config = dict(
    arch='vit',
    model='self-supervised image encoder',
    dataset='regions of photos with short descriptions (Visual Genome)',
    train_examples=203450,
    image_size=32,
    crop_scale_min=0.3,
    horizontal_flip=True,
    rotation_deg=10,
    color_jitter=0.6,
    cutout=0.4,
    method='simclr',
    norm='layernorm',
    norm_position='pre',
    activation='gelu',
    mlp_ratio=4,
    head_dim=64,
    fused_qkv=False,
    bias='none',
    qk_norm=False,
    parallel_block=False,
    inner_norm=False,
    drop_path=0.05,
    patch_size=[2, 2],
    layers=8,
    width=160,
    positions='learned',
    pooling='class_token',
    projector_hidden=512,
    projector_out=256,
    projector_hidden_layers=2,
    temperature=0.2,
    init='torch_default',
    residual_init='scaled_by_depth',
    optimizer='muon',
    muon_scale='original',
    lr=0.012,
    momentum=0.95,
    nesterov=False,
    orthogonalizer='polar_express',
    adamw_lr_other_params=0.0011,
    steps=8200,
    batch_size=128,
    epochs=5.2,
    lr_schedule='poly',
    final_lr_fraction=0.01,
    warmup_steps=410,
    weight_decay=0.0,
    adamw_weight_decay_other_params=0.05,
)
Rows from block 5, named by matrix and row number. Rows with one number belong to one attention dimension. Each number is 500 + 50 x the weight over its row's rms, rounded and kept within 0 to 999. All counts start at 0. Numbers have three digits each. After the name is the row's rms in percent of the matrix's.
# q: attention query (model.blocks.5.attn.q.weight, 128x160), inputs 0-79
# k: attention key (model.blocks.5.attn.k.weight, 128x160), inputs 0-79
q.84 097:423464534443511504426474431506396494501515508468434583619522485500507481450548539500489463588483518459435512442482508515486584499509455550430528486486481483474439451481550627482446482558501479533432449421482494462482482508506486542491551497
q.85 096:420641553494491520464496561425495550672518574503482518484477484514450579415533512509498568394501576502555425460502368539511503429512420527534499514565543420469486530573492431555460444621488575596545495479471551475481464587419530507517451553
q.86 104:497521513494576494517505513495453495542477447486476462451470457456471566508512529548470461472485548490432567524553559537491533515510578408492493434584525477460518471508511464527538537590534503494563529388575467501560496419457417438546501566
q.87 108:496454553522497437478505537532456454555497510589425470480424503479470618517501546487536421460545578562432417529452529482513504524461498493544562581530457602484486519459482498382571490532486613398396445502411543491511486390491490484531536459
q.88 096:455497506467481512479500480501565448512460559474627482446544578468428628440522524484522500590457492453501480516521530567441469462485524563539406485511495421489475529564537532471557428547445474479580560588477500501476492417412508526591472513
q.89 120:478443505548505536479553481538604514532548580530494557537564359501536537445427488485481475496424437487450487523468473525478436453570494477504530425593595476606457532553524433578472535508521486523534521531550424613446528544509543505494451516
q.90 105:504534525372451440406480526455555535503500484453522476512475509502443508549485457505402492524478525547544488474522451466522399527475554475486418420522563500532473559435658504558526470459493472483396588579532540486579439439550495477562551492
q.91 099:468459553565502474388484578527504565487486474527518452511545581390527523542631499553442374424479551490499434476458495481537561506562567491470496422504446433473546547500517479598516534464494515440463499506561516571547389433538375572582462483
q.92 111:477521417496493487414566478521437526542561496464484447555539558615467511480552568515490453457534607464608446482439465450519554486559419525459535447495505556513546490482473516504473453448583534528409415368499533502534406526486410522431516565
q.93 105:508451520614541495499498530508485548478511450559441532550518375516534598444471495423499510487529492515484461626515515493486496485559524411550469420509475480505466461514477458613599493502452514493482488548492522497466468451475406474553538513
q.94 091:523523541436540438568475475540484543506491499482442569521416549485516391469514460562478537488442514440418568514516499494467498459527522402506519546366554523396487525428510547541512486492536511594536484521448461496489478463398562462440475436
q.95 113:446567513581465556539436561548405528516511512473452485444512456556455542470511499491449481568490493460513619591525533465453529520508462429457442538525482576463558544467536577529464498459394480541526469405548476557469473523406544483509495428
q.96 102:492518452472472512590553541518509462441571538548442410523471530522461556470510526525450507528481544544498522562522446451513513409518521521470462547425479551526520464447475477473551541537488507462468585492505509520568453433512468395474425412
q.97 114:602528499473437460548424571541457523465493517476458500492436551529460436492456558490505468489510463529555513565477541435551466602499510469527532446471489521541533603464410495454489519406508463520489464491572486516539491502562520506424527565
q.98 129:474528506509480454505467510536438547503471455491438562517424556441557376443541433505558509407522509462505550481504478521498474602497524568456502503509477444452567544461539501391519478452591445509501436526564503445577519489590567625522560542
q.99 105:495491596485487516570504575581435567506558525560425501412539347571505437578493502478539475506472413576442436539566417483576476494542472467493583523608440494516517489467520427477499452502517513504517459551487488497495519502508519536579434525
q.100 099:589536449394524508491459449480560594567460578497489580520560512518506425518527424427483486577500458489520489395477478612409493477401499513501485501541535449489429493524606553487470522463463385555671487534537546425461528526541513468456502469
q.101 104:465471541476577529543562513478540571531496443434519625441415456345497547612519444490479447527445381540483506530504461570613516507593552553551415508446529527525480472547523572458498468521564454499525533511480488477513472425517498531529525549
q.102 103:373518480477506485561536513565618496484494536430548508475557457519477504502487427596455460497360436500511616434460529507468471566491522423467439489517603534517524446545455581592431446478475493532594498504495537494496515510434510410502523531
q.103 109:454539528573454504494503552541476517472445489495510378455564486549425564496536485481446504432532591448487572449450437561474477559502477550446548412481412541499526519623444496479580570554490444393476526473593451528507523467511526578587434473
q.104 095:521540521447523573538470523495483472522486519505481620469478402530546577486536427435572592586491567511434499623531457523445517407505423475589480519460489546488491493521512529492458384498505504566572437566534551405437499465520491517424531525
q.105 086:456467483514509545521475502611480513500481408425591398528496504416562451402560486508586528564499485603523498498464513532534493469549558474522520433378553676455543437515412502502445489471485515515558642496546508519511534526434479456452445461
q.106 097:506489427569572565506561502529550483488522444543541529535554542428480508479509532565495498590468460454574543422424544541519531484448482401457468455489504466498496487519467638551511408474423427494471489460438542451498506547414449610449515554
q.107 101:506570405530481538502483512545503536482508440478534431443458525496427500521521563476486546521487568476485573507502607476408552629500457442439459475422465527456549498471412565552447494545471451496460482401502557441381525519606446396428494471
q.108 100:509488507453499507477435420488547484472499444495393542564525466465548389483481426542492555513524427559536529463446556425508460472436515470463462578550458506521505454439420536534543513489494458521448422563484542509501504512489515569519528511
q.109 119:519604522535534538446539486451541507510558437512501608429518457443619473580453492625482532539487567464556464469471442589553431484441488471488569587540570434537479464474537522530440493465543482549455489540428490459488560523539513491408441474
q.110 108:530386511485496559469552530494527416586513488450517439462455464540475594537473491482480470526418560507598365481560419565551501473538513582478507482480540504537582494530465481606521584486558589483475538513477441570510544540452439540468455424
q.111 087:498494555565465479560430569633508493468465404456631556466557511555492541493554392494535422489503519495510453455469421446443552524613482533455501524475554543463531577448458464554493569541445453484520593559553467554528528528562492504484473517
q.112 109:413546533525503496501452455457486491464506487540489571512520509521509503461465528415482534466569478445466522557539473623540453594497489511503538550385432514554577423457447521436583488445575442496511477483559443467558400526621526525506494581
q.113 093:489534448431536516454613540510437413529477592492373585484469519498458542434479511562472485539532493439452530523455375476501462451423528496527504510580516471548476457471526506562464418440479554460487524490448417437577505534357521506531516477
q.114 113:515517550512489514534444559490516505537572452491389419444413560474495495532469462487515525519429487606487443563498534481525501541488500551549460418392498590537506541455503496502531459499489556543450479375459544529536510505590442569523535507
q.115 088:482524595468470465478563637497493496549552528516533492571474502528482554477501532439427509497440493503544443543447470446571561573497505539591546458429461579477529474529423542486477477458523575488485490476524484504539487491422478474527518468
q.116 109:418502436492507497483562443514502531497433501492528389523526494407432448441554469571519429447540501547565508450425543434527478587503519488477479438484411480572566500521500569578461452539423615552430506448469550470473537558508470513423531513
q.117 104:486552476528440523525533575544491501486517491492505459540499481441556450482478452512541620432501468522478535568464425468493509502497556508462524508493426422486508415488470509592540426513437456494532481599498523527548442583449517483600556536
q.118 099:489480478481509394562421564440531326464396451469535489555463562499493480488482478481525604585578475549645524547433521456547536494498608593558396473484466539528572502507470482535496447498506469494464564500505487518504549507651447494504513499
k.84 110:394514482567485516449537416598562486488535454491524534496524539467558521563570517492464540666493480404401523529513478504531513509536459531507455505439514497549448480481626496544458508514549520476450508472462552534465507479429451463469528433
k.85 110:555547547533517433457509542506463565506519528507493555506495524528492493418387522499404566500522558466519570514522470519522596496420404481533565518488671468514467572446513484495490364464491492580526449602544423525488394488492471520503550563
k.86 122:473535583581466503478404532439505478545517539451524492481400533421472445487457541423541506473510490529493504508553530501431537616483485499479498523542552527444443462531579515534467545521519477503562589426413525380596561478437471604472527566
k.87 110:547470459480475502460528399462433447488507416519433452500532517482544475504412538473537407543540552454500565441532515481516421532501501469466506449418441503515438608495540436487534548561461523351498439479486504492438435395410504519585570540
k.88 105:464397517478502473484548471554472532546431528533514497523543587560435574487490453482573416578517504514459497418449592548456477416452450601547479503506551470539514467546537543425541525553433481509569466609533550535405439424410505537465456471
k.89 112:496467555516568508470474557510457497539507480555541434653533445481428559564581433464456530531542419440456548568500483489598549448506504538506452396569496438525498559486493407499482573502519468470581486465515500511483486488516466471465559523
k.90 108:521402437487468478510496466500414549433451569407487536533467561493397361565603440573534498474483536441544455507545600538501510442451530542416482460565482522481500506517573545484620564458474499489498530474466496480514501572545517449540459436
k.91 103:497494534521467481504549600476558470437508597497449646460494455485426507483527525466465439493479473544500526506519532536526522542470416428487458504450470479496471487623518487556442526422442465495475540451539410472559529468587499564532424465
k.92 105:495548488477531468466486470472519559496532504471517545495458544467466552447466537585357515569496439452443442470520484388537488544507444433459552532556490577533502463598531595572486515420549429481501430414460494493509546628500418546465525605
k.93 108:476443488565517490514506506484465520503502464525498518640452471530509552495455492461539574513471405454451520560514509449569575489480492472576474484445457507537461541535507441608547559452504542426480542416542533464482400481498488418455551540
k.94 110:393469479415502542516516547422410597437495477481453559433517483528481444447478478520518433498537597495502474531473519455383483470482569521486607515484528478440528378412510557481492520475521546509559459515482447474438422442473493560459559583
k.95 125:492499419492497482414498432423521491597572497488507534539513496535535472431469494574507596603484487448509541468466496481464625502510501493464521485476524458499570501536542484544485563512467502454485459505534479464557497574500478501425506404
k.96 113:492459402527497609501491489438495458512453488588527495487458543535395474489505462539514481520476406502402463579458587466401460527486490505526522537473425509464497512548594516492601537469513442475487514554517494550453417486549570448536474520
k.97 111:514584530471492488619520427461490462480430465497465470540513543592550523423443574513490521508524451586619498508424447473503511551497529452499605492521412480536504445566488494425566461397523569386512478524550499442499509659519516388492473492
k.98 118:413451561450540472514534453531487570501425533468528551456493480507624440549566540369597492484488499557466437506414414581511463569525538573507515453453518519535489453456478469491506523468529557434432485458505471432524511543484594540490495409
k.99 108:425504531509502560504602481493420473476466545459410489506523503473600539489437491491530506415509457573420510565533476509593534500458523551495390533419467464501513519457512439433517472446639500448529419516528514499515502565563442532509430398
k.100 098:489521488435485520486502473498533549434467484466489508490449520526453453483544593460504406567399515478541529401475482510527499498440522557500540533604583491504496522474559559517541582449509457482609585464535525500529498569524614461485528521
k.101 104:490542586454494469456539469470525475509410490546518577495501491435577614445571461422526501464454474563462494530450479569573534412508538529556482515467490500503531495521581425486570411561519487523456512464448504537529535459536466574511513470
k.102 096:497563524553499557490563480510530542459420562498496489512572508492476481536526491493476427549503453437506554536408597501478425478487501508440397519458547393515578435488404575559550459526523572509518482474606424481492526422501563515432520504
k.103 106:519532537580547546482489511541560484540460475541539487468510426529548466537464562558490458473517480542566546458454523475529624568486434528563398490492454560534452511548502482496452607531501455542502579581500512406542523448512600561440439408
k.104 097:450555519514515556545536470548557492464556508556444532568439508538609578457514511469512494570482493486424471438542429527511595596509494552533548488458504565482573557506541557562478460615532510479554487498489523494407506499475483591511403508
k.105 091:424448553484548524535543533540493498549432505391482565496489513510513478454494405522430547505525524564550497568449563490426515473561568474542482565490464623423578489455369573526536522583496494534477432482515428462511437541541467532528499508
k.106 094:499581479460565488528553497548444509554489479461517529486541552481415581464451456488481457583522586443516486457530472569498539472507450494513393462457541480581516545534534587553480544478539435529480587511452534540462556478551432516362481543
k.107 109:540468445537422565548461488575656531545469413456546488400466467491507437484554543509412487471436530484537461400546514504433457545514491386465486449543493559482523440521531548520459433522456446492453577392543523424531523532428561503520469540
k.108 105:450527453547514473552495551515531502437487531518377538556527547505475427551522503466453451451583568483599469551519472567439484403541523460590504440564463506465529600498542513598449482524570506495605486483464552445562471532491468554405478487
k.109 110:497565532542546542439523581432440479482440478475412487562645503511500548438450518525505537595502548500538499439540460538506466560464502506468422481496555521499468545354462494550568415569573548546514471463485474540489528538517475549441453603
k.110 109:562431596419495557538552563560583466500570502488546449454482500465537483494476407522464533594517547445500578493548429410571496569463440514435501493514552535556561552455409508472509575573390488517489574560532495513487546473535480448525484431
k.111 086:470515528462454519601484514442564531469500460471448542475507417496490523510491544464422445572529562576485591432486493504350523457463458504450507492514508526508499468394442467479452500538494543475561531443513467489488455510540408495523444516
k.112 114:430448517480433461439401504540473460566526475519581510545529520508600480445468502476534489419466523489470502445431465584481522541509557600445569466506405581438541507617477438471453494458564472501415554469476541473477527567489475496524488553
k.113 105:528583500493512483490522539438404468530541497488486481566518604471474555472372512569532506519582490439484548497504556446571453462546517444420559519464540485538452573428509368550452545542553502542516472489440394489453528579453451519449643532
k.114 118:534489531529477523546583441560611509519467462462442540482446508538525551516545461393491559478601436538541537536512475512517511578461542568548456490447504531541550517546493506480525432530408559537418513531428502557563506471496530412478539456
k.115 096:496548440479517524527558550503488465506531504594502471445425433625470581431427475438372537394485499536480556614471491465503504551503441533519522542476537525471590531498493497463488490422453527525446496480569430546534498453512531460492533412
k.116 115:550579433521500513512578376587502441529388575479597496460563540409409447570485463497421532601537459497538516554565520472618471426510545423495456506522501445547499490496458520508588442446497472494498589423582531495564598542507471478414498530
k.117 104:530495526539534488552532555574451586438440514450519563410490501476536446456454480527495497369510500450540519497543420470483484436475413519547491358501546512453517428569497482590529457438563538603513500535649415462566408455454536507495540447
k.118 093:475519467523572474600520466524602430466522477551548488647463609436511469488489507410546583512575495563575488479516510521469490483543576523489497495449406539567442538548444485567452408487467460530485564534458459535524529588537419429544578451