python train.py --arch="vit" --model="self-supervised image encoder" --dataset="regions of photos with short descriptions (Visual Genome)" --train_examples=203450 --image_size=32 --crop_scale_min=0.3 --horizontal_flip=true --rotation_deg=10 --color_jitter=0.6 --cutout=0.4 --method="simclr" --norm="layernorm" --norm_position="pre" --activation="gelu" --mlp_ratio=4 --head_dim=64 --fused_qkv=false --bias="none" --qk_norm=false --parallel_block=false --inner_norm=false --drop_path=0.05 --patch_size=[2, 2] --layers=8 --width=160 --positions="learned" --pooling="class_token" --projector_hidden=512 --projector_out=256 --projector_hidden_layers=2 --temperature=0.2 --init="torch_default" --residual_init="scaled_by_depth" --optimizer="muon" --muon_scale="original" --lr=0.012 --momentum=0.95 --nesterov=false --orthogonalizer="polar_express" --adamw_lr_other_params=0.0011 --steps=8200 --batch_size=128 --epochs=5.2 --lr_schedule="poly" --final_lr_fraction=0.01 --warmup_steps=410 --weight_decay=0.0 --adamw_weight_decay_other_params=0.05
Rows from block 5, named by matrix and row number. Rows with one number belong to one attention dimension. Each number is 128 + 24 x the weight over its row's rms, rounded and kept within 0 to 255. All counts start at 0. Numbers have three digits each. After the name is the row's rms in percent of the matrix's.
# q: attention query (model.blocks.5.attn.q.weight, 128x160), inputs 80-159
# k: attention key (model.blocks.5.attn.k.weight, 128x160), inputs 80-159
q.65 106:142095146127112117176142141136117133111150095155073150103100139109130183156161095136100151105117177182152133108118134147124122141111127116136103118150118171154108124145112122139154163158143120095151090089171175140088128111066113133125140086
q.66 099:160141122137146116121138132152134124128102138121097157123089146121124156086121164131111113107093143153137119137137176142129102141087134119164136167128119112107172136127143097056133123141099143119091157172158139153123106100120146151134123127
q.67 120:095150130126103120113099175101149158117129114158160112138108119136142131112153130151125107109088147168130107110074149123120149127144141141133150115104142129120090110143114108130103120110117166129111103107145153130165140177123133101106128155
q.68 107:128140141121170134139139106078129175119167126094146097149142145111137115077120171159118125143118112111130134163149077149169147138110108133100144121129105124137155169139121126081113112101126138175063100114164111130138148131090167151071079122
q.69 107:133119123101107096107102159133138125137131120159131144094171105109108122131109093115118138126133146115074137158108145100134137115099158116142133113133148126118130119146091127124091122087120143098141204075102077155140137132115136075141128118
q.70 114:140150143162097126149082138146166145114135100153119124128137117129128095090090114110155107164106126168118145146109134166104117121106095112069152149181116130126088147085120114109160145148116151099129136162131198128115159129157116110153151086
q.71 098:124123131124128110107126132115142145117131121105153133157116143121112098143148145079140132154161121143115145136123134140093124122151164165094134104153122119115150148075155103108166111140099108106138171123154153117149111120153107145108119117
q.72 105:122147150130089132113180166134135136130145097135057117163132098111120134077123076136118114087088171137092149131124120136179162094141117152131134138146113147084111104146066158130108102177154139101113125137130145147139137133105113142123146102
q.73 104:132139142109140126126129115165100100135107154140140116127092151149098162091158176122138149107131121124139120156123176126104113102114109121121147115148180092105167167121104149109116122090093144149114156111131129122139117118124095128106101149
q.74 108:084129093169126104138079179113132147097137108115118121133108115124152101158099107109113176164092154134134126102120133116111140117155158172119159120094153124112136139130098112119111143069119154114134133140150129143131159129106098114149155093
q.75 092:186172168102140140115130095117156131157108107087107126112158119117112146080151121094128114138118107079098149132129136174154113135107084135137141143105121132172120106139123138140129141122120102144120146141112163161104164113127103111124134133
q.76 115:129120108159111168141098117137089196114118103119127098143141111115155145117085114109147134162119137119136134125162114141167156162109112126111086099131119123193154134112113125102118142144134109121142146133118075163110174100121123187164140128
q.77 095:119125162110150117140142092118094108087099107190113144188116106112135136145138131143074135118101103140126124173121144143083123125112131113111139116137171154134159173135129125119108099165141156170102128082169128155101130173110096107122124097
q.78 088:115114147130153125090130151187173159142109176097098148127114123122128149111117114129140104120127139113149119104082155089151113143161152093124129155108123097162131116105084137133089138155119111145153117115152166106115192171101126151124114086
q.79 095:133169110129107145119110161112128102107106138151072134110138128100124206078119089107147112138121127103124109103120114103129111112151129143183116121091091147158140131118123134164113121115129171136134143151100098139140167112098115113113129122
q.80 120:162116150141089112125131139157127120149073104132151086165137118096111123089104135124138116106105129150084147107178135146091122117115135128154141115117146112120141106145125125131141125102114173134117119123108146129114149115127061163134106143
q.81 112:127164139104093111117109122100108115094124121179158131159128137116104126110179130137080138098114164151155110083121129162139130136136161172148160179087157110124097108186121136102117159082110145145140090109128112121119116158118150111134165144
q.82 101:179083138140141119123136103159155176110133081103134126163128084120153128177143104122100102158140113158157107140121133122095132133144160105129154127146126110139117133087145145137128109149115128104156141129140163099128142142150121112105160161
q.83 091:111112131140176108147117133150132141145156140116095161151155098130132089143068137127154123110148130156123126158130140135114168127151141094079108108140142110109106130143184123064159105148159089091092146136079138132094111157154143142128125152
q.84 097:130112166160152159174099152164130102136108134132149120165161116135134138103147106148114154106116102150138109137099157172089165114155132124156161092132126104148085145127161112108174125140106160160085127058147149116126130167096122058121149120
q.85 096:136117073125114120142147130128129111109085148147140121169154096111136151110098131107151122144084124099128110101146134091130108146138125126143086115113132130105132108146115114114116154113149132134116118140154091131164123144155165111112149149
q.86 104:173137154137087154131116134128094112076096114140118124215131133143112108112141103120153119148148148100162137155140120110168160159113112141141097110147132135145110179120112147105117104107098122195096143102118160083150125131094060102154128158
q.87 108:127154102162127117077165131154124159131099125144152061135117148118139161126140124174110144096122121151168146072123125142141149133125118147157139142146161130136122112112120153140145137128141080142138155149142095118147182123096120159134091111
q.88 096:110146119137136123122085102097145175116132113128133138114139123160155107087131109152181107081103163122136131118115163131116181136154124171086110124110096139130112115113089126124139124121064117133144104114099156145081133091143137082173098136
q.89 120:103158140123104162118125119154118162144126137103137145151136103084163117096137125076142097148097137046137080124125104140116132162149123151109164125091153092153132097115138147135094118112083118159131134158155131117135118081100119132135125154
q.90 105:116121146105131125073112107142124157099118127125142103094124149127140157114128162152170123175129126118125164116118092113173111115173135139144123142144091093126149165161140120100101138123150122116165119126062097084153141123146166120161097130
q.91 099:121138129136083099143117151125161128080122157144124149081097109145178114173106140122107174153084127100140145120109160147114122150133123100133110108136146159091135113142172114126117129148109119148135115129096123114111132170131130126141106147
q.92 111:125144118161137127130122173127150170132157140127090137092107085108172134123137110107115153121112127133117106173128153107147111120147139133127132127084156132143088134142109086137099149137162118119124131120118126171113140155119147112040159111
q.93 105:140113131126137143133180103144111132153148173089093098117129135118141093106139141108104117127092094106132161125152131165150144108143139139121143094132136108105075100115171133149101111172135099150113091105177164084129166102074162141097094171
q.94 091:172156156121116140114145141162136097104108128129139145143138182128092162132174113119121103129174108141141088093128154140105113155133121164174077106134098135169171147163130167125133151114080125125180139087148115131149158114124140146115112103
q.95 113:187135096073152132120161148146149149112129112110127125143162129114143090107103121096092152138125134145103074149137119133155160109136111118159144118100116107112144103207148130149107124128092104155127161110085147084101134139119109150126149175
q.96 102:142153150106128199129149077139172156130160146086110130071134072115156149112099112150149103100127110143128149151086156163148142098143096089145123125112075116170142104145157173147118129167134141125150130131098077137107119139174128134149123158
q.97 114:115063129131109095087169140127136167129145110104124158086143133093132077161112110114102121115158149157123141141123124074129141108135171132146152155130152157142135087178090101096088135142178105139136121092153095172130112159100128176145151098
q.98 129:097127145115139124155128097137139113114151169139117121112144151177073153141135072115121145118144147111067135113151124154151118091118129116140097090131121156191149147162156099127144131143143095083143170094139125153127136122097151143138118096
q.99 105:096102127074147108129130099154126113122141140099176121112116149107151117162181154113120139158143118108090114132108152167107171170128169149118164115120119143104173104118102142138134100125097101167125108107113127078124120131147110114135101173
q.100 099:156101115113115135133115117120133138140131156141128123087118123130118160131152109101145141153160125117166175152154138099139087095126090114175088147167121139137076139093152152134119167124130151118150109119115127151127164104149147116133122107
k.65 099:179097156122112137161126151127140121111123160152128120108069127136101148090113112114067121161146132156130121152113150123130120157126134175149140145110108151124138166089107166107109124129108109122100150163135163108142118093133106093086119120
k.66 097:115112104090154102125157140121151131152119173146132148134120130110125156105157127117092147106118130110130121153147144113134125168123123121140142125121128123133147145152140109085149128133151142085132143122198091133115121183092125140095095104
k.67 118:140118123118102123150091134113164114129201116175118109116099118122127135151136143165133117083154110175142123104101128108136158127082124157097121098129115153114143125153160099150179150170143120150161123117112145144166140116177149112147130119
k.68 106:096148141140154091155122135150113178108104104125158087146146140127143157148104135138109142086115118115139151096146145094121102152154135076094151159141113168101096119125154095142103135119099097088168113134143094127145128127108161159141103124
k.69 110:100089119142145143194079129129117093115147159116093115117133093122139156130132116137098147125168145113113103141149149108072143124107131122117124154152141145126141078159131078166107140127118143141108141145109111150146116151129133139157117128
k.70 104:128138145174121095149083121125101137121100109196141100139097082161111125118104092137148109124151171145145144127100159125132161163107083102101116136186133156121123119108100109111132121123120114162100145092126146130096116121125120133119133093
k.71 105:126112096166148135078122138135156126116132134158169153164122122147112092096151120130118093146150091125140131099101134147128130136157080125125117098117165112119150149119157176103132156168094104131130174134114123180093139133150189121130139118
k.72 100:116140143160127119104130165150149119141100091150125128135084106110099133144171091124144158106117107129126149142132140120150117165116147104116137142156124159103088107085072158106139136155153144134100119103134107117141132152168150139141147123
k.73 107:125152127124128130120100138130149134158121106109121118129125153127116147127167144114128136096118127103090104114152151144089110140195101151099147135130154118122153138120137147158096173132138140087153113141150161162120131119097106117093119147
k.74 110:128083112144122085159055160094089146099101125159133149139122092150186093137087116127076110069126113167110146119096112138132117101157134145094106121149168125132145095137111118156130138108134123146147145153119153092133125134115125113128160105
k.75 095:182143147113177109197118149100127130129120151117125149125126090132155146116119103109137172171133119088147186106121131091163117110111142122129112135145106082158119079098117119120121105136120119101081101128132081121151130125068120148130100154
k.76 106:140135135171131161104132116117100183153112105078122120146077113122145125118074113109150136098112144155081137146146150123141119129123118100113097135151131104110101144087130182055187090107146099125092131145111130132117138127122124127160115120
k.77 099:142119153123129093131131162121124126149134144111125079136129098064118136122190129135110131072102171182121103153132100145092125122131180138089146091101144150156095136144100124118119172104116118125122138126142142109145114118119063134171134112
k.78 093:086118142154113142093128145141128172136151154129111123161149105139147155113101142105149138150082142086140112132128091131130129144179101148110113121142134145201111137136148108135115181138101112124121101134117187091150183134126153133128125072
k.79 097:109116137142130126179095175113163119132183091117120148140094098097113120148149095115109139133091079071147134117102094123117110143128161120160113115156119106156146127082132108116138127096169149114150124102115107113169129142107176136088142152
k.80 112:151141162149115112077100111088140144105149117141151107121095094108109122137160123122133144114120145120110173069114154114126141102143137124126125127152163074090160124116145165142150147137134131107093085124131125113086120160128099161117118145
k.81 104:169132164054097080158139091111140099147201134176154128126113143128101149119184141143128128119123139151104089128133166126127171140133155158104111138112111094130129142166119103142161143102125130175150110113163148080150081105131080078131138117
k.82 111:124081157108106135120151149142113123146087141112136155128094134119143154062149117151106098175110136147132102132123104141124163149098147106134160158102143136165138133143159183084156090133132117119123162127089147066138156110122118118181126138
k.83 087:114119086128114146060157152142121141110126146118124120151161153114140113103112127103122097151136159110138166152146129155135126130174135134124100127101160160129112130137130174081118107166118137095107149104122107110090121146176124126112147138
k.84 110:148118160104086136153175124079132131115129139115107115098101140073132146106157131134133098114106150160157080124126135160112169114102127191153135119099127114149098149159171090139143117121124122094113118120134147130111127082134078081114172123
k.85 110:092115113110144118113109095168101114147161101133119110165162124122135134135149083131145152142105107130115109122139164137151138155126126132115096110126103115130109083096112085135140116133171158145142151073193093115140130137096130139117106141
k.86 122:087144149128167123138104170109143100133137101113156153124150082098112110145160135115139146120108129166146133112127117094093117160164103127117151132114111112173096136112108142071141126146109111127136103110141136081130107159071128138140169174
k.87 110:159140159140095111090168113148115149174114112163099134157096182135108146098141105131160176109095109164125142122123124131126136130166133126108141137138185132121090124187095111145116106108148122126137151148119138140132161114120129159142133092
k.88 105:116148106115132182122116116115129122078136124125117093132121135157163109094136142106169143064160136123126155167129147123125167139128126144109124115143091122100102084120113067127155154107162138107125108075140133151152108129142146125147150108
k.89 112:171132145104159159167136130149147140151123138114132137101090116124128059140112126115105092140134132133121169087111132139116163102116117109100120101184132109142150123099189158146169107112125091144123136089148099119196139128082129117107142144
k.90 108:081177138137145143130100162138143114103102087132155135087141163146081140144094136127132091162146115104164114156129136120138108175138105131148139137150089097132174156098137102132132137142178160116158117131102131105127146126142155126111106110
k.91 103:108101075102128097102103119148122104125154179142105147076117124116157141145103129142123104136155136161074137160127135072096153140154098192146154096119109157140138152086114123144117152155120138165134150152132130100117129174093098149133144115
k.92 105:119086135121114126155118167138147189173141140181058145137132105112151124139123127115124152130143080120112098111168120077155114104138155128116110131131143158142106156108113131129121126168140135142167132123119145109156145123105110100117119105
k.93 108:072137156122098131102181116152140119146117141119096172119099153141095104080135106119113100118128094103139165112093143121117125174127095153103174138130138166138124152172167087133107147193114155133141130107153135120153096149075115097125107139
k.94 110:132116139137119117114134122082137105117156096125154120170124123109109142175123194125128137148134096138170128109138162130138136178179122156143097142122104126165112169107131118141096186125117116092113113139137177109121139172109146131102105131
k.95 125:122144101126090165154134146146127134105127133064089141131085093165100116104103126131107143154178149125094131148165154105136095124175136157145171148123109093151127110191132168132122092092109116118123159094110119098148106156155141145167139194
k.96 113:087118091100106163117144129110169132124156148098104121151116119099122147154093147114165129114179121123107110130133154132173133121147108165159120130143078121147103127083124154124097128150168169073161102142117111123147106160165129174118101177
k.97 111:122115142100122133125170131135161137123109117168103120129137130139156140124093136125089147131186157123121103097152109131138102093165142113113113157153141150120131108182127144130094137114114127099125128133092160094153124166135098090163143114
k.98 118:123120102149081122164135180115140110115138128117141095117087145139104160124113184130097141112131094133137109133143131136112127134114132149193131137108149105151146157122127108090081135147143103136081160138146136190127130076119101108102101146
k.99 108:128154133073133116166136140124148093095114134101128149070148160170101118102130136146123095140130151161101094100102166133100119136124139122127121100162131125119158104123129169189131087125122114160155133150094085148146100139125115133168115134
k.100 098:114128115131144111112126093111135079126134165142090136098100114144120145122084105120191139135135137092143115178119137142088115106065104138140121212142126118105137164079129109143153138118153155120128115117129113150058138089104135106142141150